{
  "train_examples": 15625,
  "win_length": 400,
  "mlp_ratio": 4,
  "expert_mlp_ratio": 1,
  "width": 256,
  "warmup_steps": 270
}
Rows from block 4, named by matrix and row number. Rows with one number belong to one neuron. Each number is 500 + 40 x the weight over its row's rms, rounded and kept within 0 to 999. All counts start at 0. Numbers have three digits each. After the name is the row's rms in percent of the matrix's.
# fc1: MLP up (model.blocks.4.mlp.fc1.weight, 1024x256), inputs 128-255
# fc2: MLP down (model.blocks.4.mlp.fc2.weight, 256x1024, transposed), outputs 128-255
fc1.609 120:552494544493502553557441434499499538415505513564456577448405524502587516551475555447487571483558495523473550462491518551494536471466417509488530536458513518584510552511462543504499477545518477520469474451452478455577494497483526533465510490516456563467435490568562460514423565488498428504504502401443498464515494500388512494490499524494518463518494511482455570507473501529470520470462
fc1.610 059:526549446469541546483515423512579486491492482459521454558455490490470410549505456444461533479528491547574515465565509495452533430472547545571534467525483482480497482475559526472454535501445550455550430518538531457568482528499446482464477480496523457504590477604509538471519502479454513534489457461501526515525429558496550457542528478482505459541473533493457484469463443569511464444497
fc1.611 041:505483480528430504469544428479512427568565448498513530536615444501489486563519423450444509467474504461446488484508482493476559495518487439522522498520520495577448398556464473454507500521480519538513573469483534501510505452501556554534504470454517489582551573507508531450447494503490558472622476561509436473521499471418492461500502514496491530502507531517463439542481490529505465488521
fc1.612 059:516540483455460504454494527490439494582470547478502571487437444534488462464459457532518504514502476487464463479459466569487461411528507532561444485438449506479485441488544433517552522433499465528471520499472566497627452489494484586466536546531518475457477525561434535516483483452428484479503485491531488517500525500471469527545515486475480463567472459502550537494524460509479486524482
fc1.613 146:554507588500545465471516473445465481452461523545454511487513490530495580445523484475475448532483528521489481540464500469517412490497551483571507490496460452496484576445541450540551508558412492509448557470484517406620524446554478534517510507503457561482488543453516526458442549487459498433537486446445417545502469536533471507504483500571476485511530421549596529520498515505458525508438
fc1.614 096:479538530541459591480522520536475487512491534508500482510474560558518473506506527596510438472467537567492564538547476452533440498601475505490483474500485503476524497476452448577484474446431543452386607396537534517463510462518444433517511524466449503445515518458475543454510564535497489511518449517509490528499569522465474523487469459505503498501530531449494507419482544507497506501481
fc1.615 027:576538505502518500523547453458506506473500487475429438530506452524521459539469525447422563529504470529530473481539483506550546517414553468431520495504516408419485470507362546516524528460427529439523592507535553541485512528428500470455454493535534468505509515526456497481491466537482465517536521478507473540542505464459480553521461547417526512489489550486517479523467446525513471466461
fc1.616 038:598514583396558456531522551505567521594601500507480536518471492561480546494495549508463543480507470557519440461569450449436518545492523423451523568532478524509541499521453504476502523450443550505589512517435547508532494495455464491487480493476514448466507535533530494508460476484568465522515536492489487544510440467469506490487474538395497534492478485540552571486476504478455502466457
fc1.617 159:489515496455491440452493475418549560510471471449469530454498538539453504503465514522509541473507535514478573467537480539523473431505528527595484526517558468430575472454540448476566553515471490522515524513518479552552460496439495437481515491458491473465601402449427444497497476473440501444472416505472485571543513436443470517518509459496458466602535510515454470433465498483552474476498
fc1.618 136:471550462533452519540547486433522472452522471476487489567475491485463516508543442496470461489491480495468538495505501528486421501434492479548505476573484600493471499579409440547503470510433571495451582505532581469464477511530466443555485502488463523525502495539516455572504471517497513513475510529432494418469508494500570466437467495472549497497408498544612517512471530459518466517416
fc1.619 143:456502501525568443508496506457497505529451438487562431452466572487523491464479538436453499558499485508468500550498449529532486473515514476544542459468506508504470468447506538453509541494608559558487471523459552528496560461537505572509417572496584511514518405482481429529461538589518529459524538578470345563506530502511550514527546498509481460430547438499493438537466550557522496493562
fc1.620 134:476481527572502494527508506519474508427511521509502499511488442463511564453521505532605549517471519508537455505441504450515517408470510451465455506474468487451402478473571465480417530542577487486506473514578506450481437450500544564495535564527500525497482533472450520524576554548495493503509464467485455535538499543481498540490483528474483539616487401494533514445460466504519499545589
fc1.621 063:508420410530490491460420427565524456508521510485542452436558522558480488494488451423468442467461546470519514426463549516555538529543507528531489516520463485551495486506473611489501507511476492483453489563469513509534453539509519465438484501520558486596513482470508535484550556479507497470559458530515459449503521514488547485530500566541495529500436520552541523422476524580523570466483
fc1.622 083:487487534459523450489511518449539527477476553510517511417528495493466415518515527568522546611564483481488432586390424505489441466563617503579449468524463508474467461517516483504568524507521443522513458500436461542464489427481485550498484479449454495504447526510513493539423449502556510517521533529536559451503464507466509487522520479529582467457546482435511534430501517554473428499476
fc1.623 075:419541482492499537517487432495498491508476484509623475533489596448483453494489500502485547493511346593433510474562557562495460477474433547504524426542502527492467518455490548493469467471502530500557611452531480510473519524492411477558495429525490502530474500523445505499442467471568523526499478456481540518508470514482509476497460496500480528499560440490465467533474554494531538487501
fc1.624 037:560469538516478511548542456502498466467402503532490456535482467443533457517499494540517495495580583492452585523493490553548590491465529529490473470544511441490525479466503528450503499450443466510516513472533490504581567442574490481520536494499449492452478472490436499521475488525495479506574493577481541567526581487438475499470449464477519488519456502473461450495519485486601496486496
fc1.625 104:487502443507501465473502460490489476525571429550504442521428572524501463484516465550514514505573422483495517465449530514513476472549474529492462523547554492464469518429492507478465520517475476474449522501504580502470496501498515517474491488519556453443482544459447414576493519482482478438479455532539552480545476501492466523501513403542499501456567508475489514457507408509490479538474
fc1.626 062:547423554431483548477489489539471492489467439495569483549529493504528487484531562495529531532497483489455543412471479447486528574496510489532476499487431408448500515543396529436468456550492492467539456515515503501499609457534548488469539469449523520510560546480418508488529518414502430463509437497494522467516569511605509557568493452567480533510545450430518505555496588518495475561438
fc1.627 116:453500539510480524523501505559573474489414511532486539548476459498507490517485473474509524540575548491429539458555505469489510478499483584471493418535516486442496572486531445537481488431552495502541470429493520497428473480530472456502503543524398562422520566542432461467483456487547400528477493470489489513503487567525484521484478500529419461510529483491475553462471461544495479424514
fc1.628 095:463478440422451539541518568531502499537534567552396509507565465471503448510433557485521514474536491461553516465540495475543495479463545509484541512499490492503533521521506506513466472503466531463569545532480510515501446548515457507457532508530587508488518491512455459470493584457519433479529516495526450553498492560549518529542558486504479491523491501459469507541500398481413533481478
fc1.629 082:532491483491459532512461528458486535527543634441524518530461470477513547478514520457549512539486436499528550487431446477459473470485607506496499513493482516457513469512492516389444498502446531451453597540483521562437494493485550466484518496496548455502475483496526483419515458507551500438422486492442496498514561507571541427499479425460501523518562485540473522498465470534494501495491
fc1.630 184:542495509464510524556498468440581535434519510528510478593540540495550435465514516511507437464558476502498482456467548479556451467448492550523534490434463519463445449534446468541493514520534463507517557475512579486528452563534483547475393526538502518524506507521514595511485522485490458487550495539429501495461503512509471439553497481488515447633435478471488497452393479507461515541508
fc1.631 134:523594506462504536455499508473496504533500574452508581470517527490525446432485486544472512541509463541515543530496470552422495547424536553530524509521519435472467516530471466491501546477587471472465446494456537440557400505465466513447506492519527526512474413468520518464501525503423460575527483517481450417575515530478471538494453465497505527427512512539509528442542494476432500415561
fc1.632 037:548511486445459462458511519547549539482508529488400481571402434539492574538495525528503570530466546546407474544446510495466499508489480521392553510555500501538538423391504562479494416512558419542535492432462540555543458526482486524510478484514527536438509448480426442476451477517534497464544484508511509503483547488489474517504557521440532490530495567525497532531483448508557528522463
fc1.633 097:473525532523569559415439487462522448519497490547549462482529558560538439493493409461412467525541518472441477525495388532512486502473501504541537499445509465463532502535512527494477545472423475562495476407523579534533470478482439503547484507503423526544523617550440502577458512485499515594531500551533513424558525482465513462534513465475505509494485553513495565519580487493450479533547
fc1.634 066:529451476554402488547556535456464492596517437522572491536476491505483390500456588451472499504570467504449427477522560517523506451510521486536458493512522504447520578506519461494553544478466552447451460551464454447540601504519462546474536431501552491502491485595568422511470532470470465564505530587440472467520510566468462473505549542499504489455514527505520496501474479504474492518511
fc1.635 126:477481488520472508551453517446492473497535497510544476458530514528538443485514534547512562446527465524498499554466513496505490479466537507443478527541524561478552460496491393495496419531505484486382573435544487499490443494498544445488539505563428480489509517488535532432507461537485463449421526508535509536532498532536495401534481501452444530488499596459544546549522475410473481475492
fc1.636 074:495477595564477594494466498577460447639492461474481520489493509533459480473495464386544440528493488461481414510537529460483495539503541493562468548494527466513457524555496493430469572456469510512578496487492601498550487520512440448470534555493541513449540555460477497496445565493478465556514513545470473574512505430502487455498500485472502501493456500501574493443517507512475509489520
fc1.637 024:485539426503475511495481455498518521462467588469444487552490480483501430476505492542437509479527501501533469440644488497539527564480508481478547518572488525503512474469459553511453467469529520514591482454561514470442554521521512535433494416562518508532530484549450446453464515530468470476482481519440511513518463426440533572496526496484514461443500510586468511509440478518531534532424
fc1.638 111:448422458474508467513458443562489496542508523440468456485476517518526475487481512567580488470508539462506520550554470507501516498554542460462585522498454502485482505527564516521483446463576486524504459474497524523534503500452575517504477423540555464518509530600471468552457546473585429484526492507472506478445489484418527480486453461486505410520505494518428504531439488552498460483466
fc1.639 031:521546491482502453523483484455508535482544470553495458480454431451536527454510580518593597511491488526533428493513496446542512508480541498539543583547505493509497524474479476446503520470523515473563505518510529511493461494447529559446513466525429495483503511463526517480538474470460495518515511459506454545468479433541530519526475532451450487457483594485515553485506477465525471530435
fc1.640 110:478439517578512487513432538527576499463499499449478390471433421518494562490453515451421494449515475479525375549540453545432536438563422563510493509505460503513478528531530534538408551538546464512542492461489521449421403537494521530561407524528537555489491505530525474471527484558597532464524499508432570529521517457537565518522473552434468463502485508476475494523499430500491485509533
fc1.641 075:474494397469514591488557449538479459532551520476467463464568523509542443554514519462565539506481501524537500488522552481499500457509403547541492440502457535467504480558540517493573550497502417431530563464556585479453455396536474595561460419514539508524478420497557509468511477506521526520548507520419493467479567419409410451499546567426563494478507442536484590483397519567469511515516
fc1.642 055:545462499590462491549589510531440531522504573561523502531519464494465521520524486461463461569446515487513464533521510555465497448490529582499472485505450544540465508433439510530453474487457520539566562518562496549546526524486507460464542462493485477460493531490414429503483529506551442498488573502463510548539457470518531509504490536447505532491542424444527519488467509531535415472543
fc1.643 051:487383456510516530469507432480483518480537531537525478535469506531460457505448434509449472478504549514491512504506497492523510491539539496535534493467493465487467478398491418490505531569477463474452545475516473497548452507529456493495457655438511527490531577451513474466524550515476441509450464508575495531461481507483428567521512489540522456501464461533494499486524540468505512496503
fc1.644 086:429490496461563520481466499552594535475494523512503511519529483495502527480480511515474521573556574503490538524500485465485488487498520447471480501530517524484465472465520440509529525454512541536596420475517478500567488508470511478466475404482498553526442509490487493579457415510586453465538507492566469538526542557521542489476512450538491466506504489479535491497491475491492516522488
fc1.645 051:519484541494523526497497430458509481500542434479478482470497489510505443469497482457443459460551508509536467457558504493553486446493553443514553540525467361530447543505564492478479469479454533575451505480477520465490487403494531479502557464470486487502443464513467533507488495479479535468515557512458484586528548552524559510482506454524539521507519479523519481535481538521537524517538
fc1.646 122:489493560451539473525514489502547458475491560512478455487417469481487470510513518479449542413589498485470467547488538577516518459510549538497507463483483495509430533479463503443489475478455497514501411437465511518488533509439516501564554470485503521572508376527388501502525432498509456564530465459454534568579488478427527495494448500444551525455475504494485523549479493505544525491504
fc1.647 112:511480606463480498475475499522549556459474485562426433470553592438507472483486591550419442539479447525560499501468479567474473549495476543491446534463554513491505579466503547456494478472462437468400551475480505472521554444504507429531429466440515481528571529408440493467445513461577474485472573540500540591426508558559501499467486489522442487466481533479426493545490546518488493529518
fc1.648 093:470448520503488546548522571549487516516468505520478521506452449492511473455570578445441539515526602535520487553536502465498520482438532456438503574489506457464433462531442530511472522514482466508559413553517515495472492474471499516481463522510474450405466484413543527498492486445581430501516513476505514512543592477509577472460519583490496537471516537563548507488473489545469434482478
fc1.649 063:516506497499472523498481476494486514479502580567453502482465458494464513565507606441502565458504484597558455492547543516478514449512514534444489477446475479529487518516471492458506450473465491504579414447470551516495566489474508556501499411480518559444489454535460515504501412482502485477625495489475579505508500544444493477485500516523499559568511463575545536499464547513547483486462
fc1.650 102:467586561486553524513458499500464448476520485498516486536525452533457525478470451527477454540569476492516512538479493470474581550502448444534497554456516448472578479527468453575471536487516511503523542572455531505445465485500537428493505642560462528579566571397412504456529485511524494489473481477491521546564449480472543508502493491483466494546511505445532471602526503514406433483494
fc1.651 107:479487464467510622474459435520431466483507490448556518532524476562536422487518472478530457500503494504391417482469482466589488539553475501564462476553547603416498490488511470463434545510477504559437504528472527518511511489469517444531449448438594493477501500481512468577473474512520454403520498502508468515491412480521512466511538543518478520488491481460487474474511523566556446511486
fc1.652 069:575504539393521437481446570483452533581532481565510529493512499548488526548502469459536492511505468521518437501517449501548519554527465450523508427431472494506491476531495473460477511493482517492447523529445541550497479522475509518464506533524491462485519521465577448496496534432518435463503424467532509453523480449527549443476486562528449536510443526497546545496533474472512497478492
fc1.653 113:510544488447406439556534474452512514464488545500459530479513504464472494463520515480465476590494551539508579442504535532496484476501495485487426476518494423500520426551527562502511572519537486500450458465482524498495495499547530496550509439503445391452452472471531526487570435501547499487563524542475580454471609568481406538477535516447496446565520493444444474480554502523519500559507
fc1.654 089:489507478451508506439574470486549513481545490534482481500580409519507510438525461546460459468540506462518471490483495497475535520529460529587534531517468467515432528533489452505483438442455456516528505492471569534468508503415506520485452531477476448455458533532462477615514489542469415532477540483541554509494470575530486489528449502524486553495563542509505544509505481535477469517438
fc1.655 066:483489530499524558531512614456403519510570487483516468575512524476498474498561546500578561451495486542556502523521511412467519455485495467480509540502557406439485506475485511518507483502494469572462454473453529578500520491494526396582476494461516564514526520605519464515556527465554505607516497509542487518563515568491517468523477443488575533382464512401471474472479433518499587462503
fc1.656 113:437502444459477513531499507506507446488520506513513497523483448496456441528453521507554463529566590475462514496588466457548446521456492494500494484572532474416520493533519492548449567550477576474511482531485546547478540516499580513503475541484493464472546566466486555404460515462553456424529518420522526537532481507574528465466558466499476510448561535484435470498502504448491467461502
fc1.657 052:484523565473506419465542524528581466511535485543489504505488458526567536510475498538446490533536501534404485496480451471452525523516394482503545547552499497526501507443485460524514525491483476527437477447458507485545486532457512523456516503446475471420550465514470508533484565535526452532526519596549490488494483502412450521498523505426539557480504438572469464437464450555437456490530
fc1.658 114:494577543505483446528506420483435495486488485511547461425542583489485535552541503544482510512511488488482491516524479494535516459481519529472550480484490490513540566516511571573474447557446481404557466495507447443539436483544507497468597525511501571525546442479471485441457488526458490596477513511482436483484537470518512509491532547513449410521546547512469573511514485492566505487518
fc1.659 027:507490527448521483510460514464520539519513390477486437518523515505493465498500527489519559503435502479464557469465480526419504489491515450512482515441508402511469478464446455413473501475517530514637606520512535444512511549499572513507475511545521561410570485471465488465467516504477437571501451529524500517471441498449471531508483485400541538448553487556515516485480513476519505535455
fc1.660 100:503466489480478413575471530550514453522502452547457476424487503489511536581498501444425486492501480482553515477521557534487502565498494469452481515393599532510560497558470484458468544541527525456427450496552465418464454523404460470442384505473536440503555513469521540498472458539527509472524542500470545557489573445469509512499448516639511532469499563522499493465482484452540445505461
fc2.609 124:438520487449483445539468520438506460555567539529522429498476485464480556459476523524505457506570460555529451504551499451544505421554538459465535532519506598439469466479487516482533447488496495569528497468523468361400533477565558473442537533493471604539524505482461417536510512472516477536569540493443496494551492431506522572414486551530449519456519508509499514534527515566493497528526
fc2.610 066:563568424513530502498494545542517483474442555555540479494468525517562515607545469451566465452535549497516539547505482481523539514438519464486489472524507458472491502488556448457468606517463525543450543508418513528490558503502512487550537479513570567499537525478472366573484486560531490506503540517503523495509525510496504494502521546461456415472499493509567545466488501576528554548485
fc2.611 045:463559489516463549513505503494512507503575570433463516502527489483561538493451524508474518494529494496430487562347506475472557443413498485494517496520478483470541526509486518506479507444477493541486483537462546466449530504469537524468503549526470423492436476467529375474432559534468476542477423491516471515454505475504534495487410515445455477492494459482552534459506442591507456504482
fc2.612 075:466504498489466520491525508479585470554627463480425414493467549513489530452531495546454473396500452556463539492457484536526534443461504556440545463553518552499515497456521451499546502586500519463541523580522525489505489472505423483510538489459460553457528514481532397488495505528459458437471539471513453461480478495525489521543516522477485411603456449533576500490482512455482451458491
fc2.613 135:485491491435466504447555479530530500492461533472423538504462514504561506530477523546499501436493514451539588494511553550512425493487533457502507507423479540479495500493476516509444446415499425436468452477568466499455540617471428520433483509443428429471545499456517458468613475528488459483461464396508527484552487567442456490504501528509442519516471518479481540461490544448511524443495
fc2.614 104:517531485543535503485508508499507461479585529479522541475434501484508506500569515545512533518522509469446461480492518466547461496530571460551584520472470476531430511599414495472434509518477546489505430531509459500420571524503519463545572495518526487447446497485457484531485485432548528439509494476444535513481450451486505524535530548498390529479499485460465571547492507469510580508618
fc2.615 036:549488438470524479507507494584467510493473544520447549521505497513542511512564503485500519436434501554479476539355506516521500539372523568564508499450567520454501492495440478531511528469464497450451467534453522489489548504497499488535460485485496541506481504509500253440575531467553489543521545470482450545505460476514484516494523520480540524503472503576509545527498474520525457535483
fc2.616 045:525488517520528446443491512562474435520459499484482519520494549510558432478531514480485531523501456573492490505380464481466463555365499490501503502493482506470506537534497512578531574499498478487490444524474517554528514555598487452430513542531486481481503515468493276550583509506488451501520492513501482529485525520524539517527474482533524504452513471537533572481511513509493453472515
fc2.617 134:510480473446493496494557512502582556433440498516460492493480509469550492522452494498516529501547574435508550531508458559503492520439499508556527443459546525572567475502556487519530520498511516575481577444518516499524516488514519479455546466481494429477523472503450397469515441481487515508445536463538472531580443543443503451456567549506546432481483546426422490532495509505525483463492
fc2.618 117:551493535430519479466444528542545463500533437531480552490417466454474464517526499477495445534579497492504489507494500508489506514399461491547509527476539492480520467573482426426519450544514451452516501521605500446512538536504500446438515456457558546491530480480484396483515517521584523563547518553462424449453538538482502484460488519497559494564464501470436559516526500414492542503492
fc2.619 131:417528499468529450470471484504526504476478544479513475470514468554532458532461503492495428524555526500485478569456458476459524448479415542524491519463476460512562493491510503570489502501492494491459508519431488479496544430441479533409470499432521510435495485530606543579500493480547524526527466499486514523432473509489511522474497533496497466452516484505494577525476492495490531486517
fc2.620 130:483523475569519470496530514556538481411508486449532446568549473513479539434528503514518519510464487455437530544576476525452471482425530569533536547472485427546433580555535525529584527461537495441506447524469443575531484532472440542521489438533564493465474467425471521506589480504519420482489486483550495458557542578477511515535550538491521546569499505536543483512508551511502463506546
fc2.621 080:516481427552509495486458522486487504426584551502481481440538451504538516508544513568531520529452481572498528469447507484560494484435396539480431528572570545533497539458511498536549512533494497524533566614520446557514495478500537513481508463494544514486496491484527410528479514479528554462433458493441425435410543435474502539443493522546502560497566552519510478622517503596528554498436
fc2.622 095:503519570528542491550482494379562528544517544497502485485514537447505513492430502517520527523466500456467449507466477513554538434449493451498565474439488567470448567492462463469410467494515544526456560516478494466523511526450484466513544549545522481505477530537509493524557477463416481458530510520570496503516495464548473540511474545525451416479467513462512558479473493526460484486529
fc2.623 078:483508487488468479458477499620532483534529424545387433509540498441498523566552509515469534477519480471541450574542515500452512444457513497533496513496451467484457486439471498490519497486509579438468545477445525516433491542442473562471469471486567506471643502467449502505477518555523471497603516463484498505454501556426522608497498546482510488453504531484467552505527420438462454451500
fc2.624 053:522532457552497496497510475412488479511494434507452529505482430446453485503530516479529514497501450535474553445376458544510502487439575516466576554399464480413549482462478504486481468441512489492551472481452468511469583515470488521530539538461494471485463500518476368550526489490461485469534494531541499489479461486486558554475467516523510493466530432470453540574505429468528542522552
fc2.625 104:503522547461469443446513502425491516537565404584485462481492605497505526491452532414484447563521516481527483502485463492553510509549474467479407579492447545523441533503482528564472478487541461476424387564561525593538507532447538563512447527500425499529554479443437498556518430514450389485468551519515541459502520511486501508515483509416501404515485542566489548471511505478492449490526
fc2.626 086:522516467464481600456529514445559506538514494575530420448469488545560515503566486448425485481563507500457473535415533535540529545492523454494472542429504514452591532544549556488504492399465479498623552515505536543522488514491517477492530530521527549520515489495473422478568510549488508469467489418541478510534476446478530509564547483488470556505472384554542568523514498498487555480565
fc2.627 115:501569535468498511481579478490510483458450565517482499530454496466510500481465503547510459506444560514470454506504522471443517453539395547495559429508458564499514494484440511508434546487509507488524520582549394423459514484475463534490452540469481522504544446477490483483498382539473462510543474546436485545556519513399558515483514461425561481551491568506506519569501442449501552483547
fc2.628 098:450547531444471564494519487511497454563550522501449549468460494517566490465562512514479443553533491513408501578430509437432496584430486442475485504483531461542486493485476422509500435512491577484466586485487533507482522471478469458501526547512537562537477484488500488462490466448494443480511513418478545523452492534472527481479515465512463505532440458523502530555519491410495457463415
fc2.629 084:549585456497476540474487522495495474496471381473432469525474521490519507502480508530449532507494467550467502475530517471434519555445524508546505430528562494539460571445431494533456445519499541491536527517555495504525561474566490525471463495479537462514456532569452501571502568481471474448468477505474509497591557481489502464420479482487526421485434461518499529531495513473489432457535
fc2.630 147:495466413516513434476521484590449493535502478565490597496499444456478526459479510452456472520429535472448605503471499558493477542545519444500443474559488534546451501462513450452498433476474478473557469521477504608544505470542443492514473482426455487482568483516414507480524483507549446521502576475504501508507508493454452462545524563531467514549537494503551563510508528448475464433435
fc2.631 125:453500505526519524511398509529511508477516509501493502514468523467435472527516499486428563490473569450514511502505479585480502537537429428577571427552551454488428507473506479468576441544448528533427503473510498617436490502451511525565612465496499531529498489455492511534477464479474462514477486532534391511532511551497522527528547452435506555496470484379463448473485543402494495492508
fc2.632 058:474520467488518491452404540493523424554534495527467509541478498534509503501505463501526513466464522522538449490476481511520448536431482558494508535522484488496507509430487474480448550500510516505487500514500545494456535548509524480514510467514399498536492548487447378604526510506505482490537545493522488495500549506525506490485483507459418479540506512370511499476514533485519415477563
fc2.633 109:471513532536518466495421509415462417560553444512471513530508433464460417475573566503543506515552498468536513532439526500529503532476511515566453479520502518512527557552518455483443513508451504485528460505407569565483469492440599496469538597533420495501457507496490461532535444533499526497558483515517476512500538477516499484520535443438533473459468516511458453503525511456499391501512
fc2.634 076:493497541482480520526482498489477443533455589541441570531454425515462466556480478530524511596559445512539451535503525457420487531456497487432587468511446440471524487475475460603484520495475495442435472498535448471521425455583549453475447496522506494580489490488563482437414497477535502497598520552457517521458520511522548466437440455487484526464544492506502563577484551574501448504521
fc2.635 124:463523507534446459451439521555463475518461577455495511498494493527422443509531544543575523550546564439422490461517498439511543428565516484529487446420560517469503536446508511493510502475493500494483471496505443494536486548443492464491487519538563526496478463438525552483563407471473414381515501508541526482514458560599577462544502529459494519547517463511524483488511518553473420476509
fc2.636 085:489485544570480493547546482548482487497542459490547483524448508450556467520520496455523517561552451429448449451469528451524447482512395494450523439480526479519536488496513555587530523481552452544507491567472512433537471492539486469485543495473512501480532491511497408606492502500518465515480462579432512472491586410479500506534491552436499487451528484490540505501504440494503449489536
fc2.637 041:533514481530533486491503495479500520511507494512439475503414497539495546545520491397494519423505503541522496525343489513528497532390451444510496488512514502507485507481472531454486485510487547517488555489450502490519495509444529548496495494559460478485423521502482299618482517453543459476558524512520473515531433430453487573532548481507468552501481511493479484486499521479511415543481
fc2.638 099:474488507468534479517516507491521493463506533462468520520458531424525541493516493358493579503526494539558580512527531509512518517545498483439443445530483478500473524486461586541534472450483535472492562494558509525555513492443516532510495459492440496484461503405568514493420544472483434511563477469441474504513435535449521440517536511465441440515489504471504499526509496487534537492505
fc2.639 049:452501522501486453509505519494466440511462460505435545474436497491460441478465548508528426543517485545504477515448538535484481530425504513360586555465509499457501489471501423544520516478501509455466473490440558550482592499474556430512525529499520506524414488504520302456477514456460506528490533508497461468509413419540523478495470553447551511507527545532483512570489574559531436521537
fc2.640 115:464535515473513481464475530425447497505504557468480500492439474570493427552515472510507523546503475487466563529581494562510498547421511552478517558427470545508536567474555463500514506558466506498504447512522485512451476494495482460512525520415491516538524495523515508536569494536475511508455452494570479496517581481544499455501569415458483515610487542522491540469488533518493481445522
fc2.641 090:494442499470495472472517471644511450524552604499477521462483453563539547465458527450523431501521478517510569574443513447521499482463508468459574476570442471524547470527523501492418432507515499482558495586495466498531437487538500512488442531437497546528494494549489512537408572559458494454525528487505493500476493492517550466556499566517482520482448511486541510556485508482477455549495
fc2.642 086:565543442612497532504539482470505502495535475439510569517512536499464484481521517529482504453470422500632534542477500530531467457348501543561518498442471506518482464515488468539540510494458563542457487546492548553478507456464423462508519447501537417518478511532470417539552543569435403533474516532513476531538397450543524380429521490499516495523425486542476467456519511555515504490474
fc2.643 069:475505500516477505500479514478445532474492528509466493536516605513509586464500542494430518503493494489465559471438543519530530452441535559481494585493537449491504522490585580574492485480518527565533406585491469534527443531481499503543522557533511506539534510450387375576492468507465566500478488513486528514581529368508523522549525530471415512536550440439508555509507469461489419477572
fc2.644 109:446469551525541531481505505485497440565461481506549409540510519447471468492573520529484566467521473492576500521382570470523475456505549471430498498512472587534504525534444533474473481500514527494520457508444485445492499504414511559519433463521455452507500491466519524523510400507473545526524493569505512494457422458437505490498493470496535543498475468503547546591512463416503527575497
fc2.645 064:464490433441493562510458482479461546520545558551433450462466502513511514501492505495503461554562485486380508465448549500498505576469542525553506574442471501500571497536520468521531425457494496527565524452506486535470467492534533541456489570554528463495408522565524330448544498442558453458488524476488529507511456515484515468422491475490483480502502458518563581479510548457507457492458
fc2.646 119:473492557525528486511521507548492519483543448535544438415475457507454464513532528541475471520502504449605438496517420473518524471512516523573493520494498475478606535452492518512448471546532530506529407479456465510456526547495520401486568538495495403473444473489553382474452557474499510571568484468486512490475494481596576457448527489483565519506480509524552591445507545534526490498444
fc2.647 137:450511488519515514516547497466408516496496467422492438505525477515497552496552513493601481429534531511526494461431422511484479533530474480522514492501559534476581487538557482511526557568476518494597488428484465522474484547512526523491507541394567574540489499492424473557532497520504521483487484421523521499516538484597440457487456451570421546524466389567412515492539562498508518501476
fc2.648 095:523508470489506543505549500563465439520516534566464440510503549420409480548472482503480537513491443506523510472500526525458490503436472520527453583516433502460594494509455552546556525438497524512531485459491475419525512473495430405528507502449510525531494489434439519540492505468526532563620554479539496513549491552500491474515537485456452508519479536499358493517494529477454520469522
fc2.649 080:514452576453500507464450526479500470523450549501442534580457504530482510517453564447507491460566546460467499471494474494481480470515521440516489520463457487488514426496417474487497547496484459511525509461519543462446531597556529518417497425530520498538493516490457413488556523605515499406524558409493542482558450440552458538565485498459483487472483421539513597520520480550496526507515
fc2.650 110:552522546450479509556525487536472492492486513549499540481453552465441485544449504464513543473536554519537514421537502460530548485492426451472555528501505477490451486476489475490532515501534496495528491536457470467565543510448488541443518435505504483478517528537511519524446522606546507512606529560589515471539550537518530498531478442470495505496539514519475487454506508574524485413477
fc2.651 113:429499493441480568442523477421565430506507607526492531494509501461479498513569475487471522479522451483453570520541507496485499435507410514542474513518524498532475492545519536480484491512501522526470462484561469464524517506539554498466573473550469457504524509449543534517465525598438555465422488429507546477520483421473549516482485520462567430477539488495511442548472444528496407519524
fc2.652 075:535484492452543478522507508430544445511467541529538521456513464522516494540533515480508453501512528509580447533404492494507498484496465483477474473495502463489506527446523475486476480413505459394503525519434498446561486554549516460513433517423451480480432522465515421546491512430457547479455459530487488501517519495573580455505513420497529472480480518511376486457497494523484408512516
fc2.653 112:485500508514442561511557450526474499458507450501392543430514471525555473445451470426558474453468491571540561422518483513523512536511504425384477447515460451476589574469505424548487375490566438500542488481562487528487569485518474532456484456467482465467495486484527420452524520531511464523494470476500555519500475547541561567490455486491527494488512433454537445491519546474512611535466
fc2.654 097:480531509482511547501437505436505449503477512541526518474521503478475454484481522471526531518412444462449539518427511498436486475469498508564555476509479497445539527536503452482546464477512494509485459514547541540514548599425537458577539533553516466452557495475486536476505526530452475522475494501516452549483517542523534579473503445459499517475493429503562490614510533499488459468443
fc2.655 068:586537532481527515493546493474483519502513456493475439534412512458465493500480521543518535486555431484460488523439530574540519457451551540440529448487520468468451532485467450518505496487502544494504483525463448480540546556554459512516404472458581466585563470420412396497506509468491463461465480467446509533520499515447552436515485461498546497491527518547549413492512529454462418452518
fc2.656 121:464503505444493587483400539554436522571445531583461545458469475524478481474499508500450558423567507477535454475544479516407539446528486494572483493507487441517443580479483537530525477448498508526502511485484524435554497560469482455507523463496473492536477483505576447490482584515545481520553529485515410499554537539533544479447479510503425519452545505435550485559489439479520548474508
fc2.657 064:518529502525531544464524535447463417495532510477498514436496471529478502474501485473456536480513491538502501530489497438446526502398447480513480452510452532505493507462531432498540553473536531500472494543521554505488514508544501522567528518584496400535513514504478392567469491521549499525437525400476500514524495480532548510438513539503506499457449475457514527488483452429505485407538
fc2.658 112:495515485505462515526528498541523532487531446445456536446558475488564592494429488502533551465521455492487472548544457462468506451532570539491539550468501559502489529495482533494496514500525505481491515493492593520509497473516498532463438547466539483416527524483425629502492534467556484523554517539479487458470524439493534532521488499476501490486449372491455555577494450538490529561477
fc2.659 042:524506501490494437527480498530456487516521466507471541584553514548486484487461519524537464450528498480513484445412519499563513433445467542512569489550483510469484489528518495499520496445489499549500441536472534502487519478487474527426519554516476452476475495495442278529486451485471545488513573515526516487445512520514498508455502490462479512486518437470478463478464548497502476568511
fc2.660 114:486473453551500544529516480438523485475512490385477410522490457497486525522526516446462551490512493498550476485459565506508508554535513535558484479506547547488483525547474515423533589457484516466535473463503500463490510555458446586550472464528547546504465476507542524511483523540489514528448515475480506513480506555542461461462544477481510577501503388511446538439471428545502529564464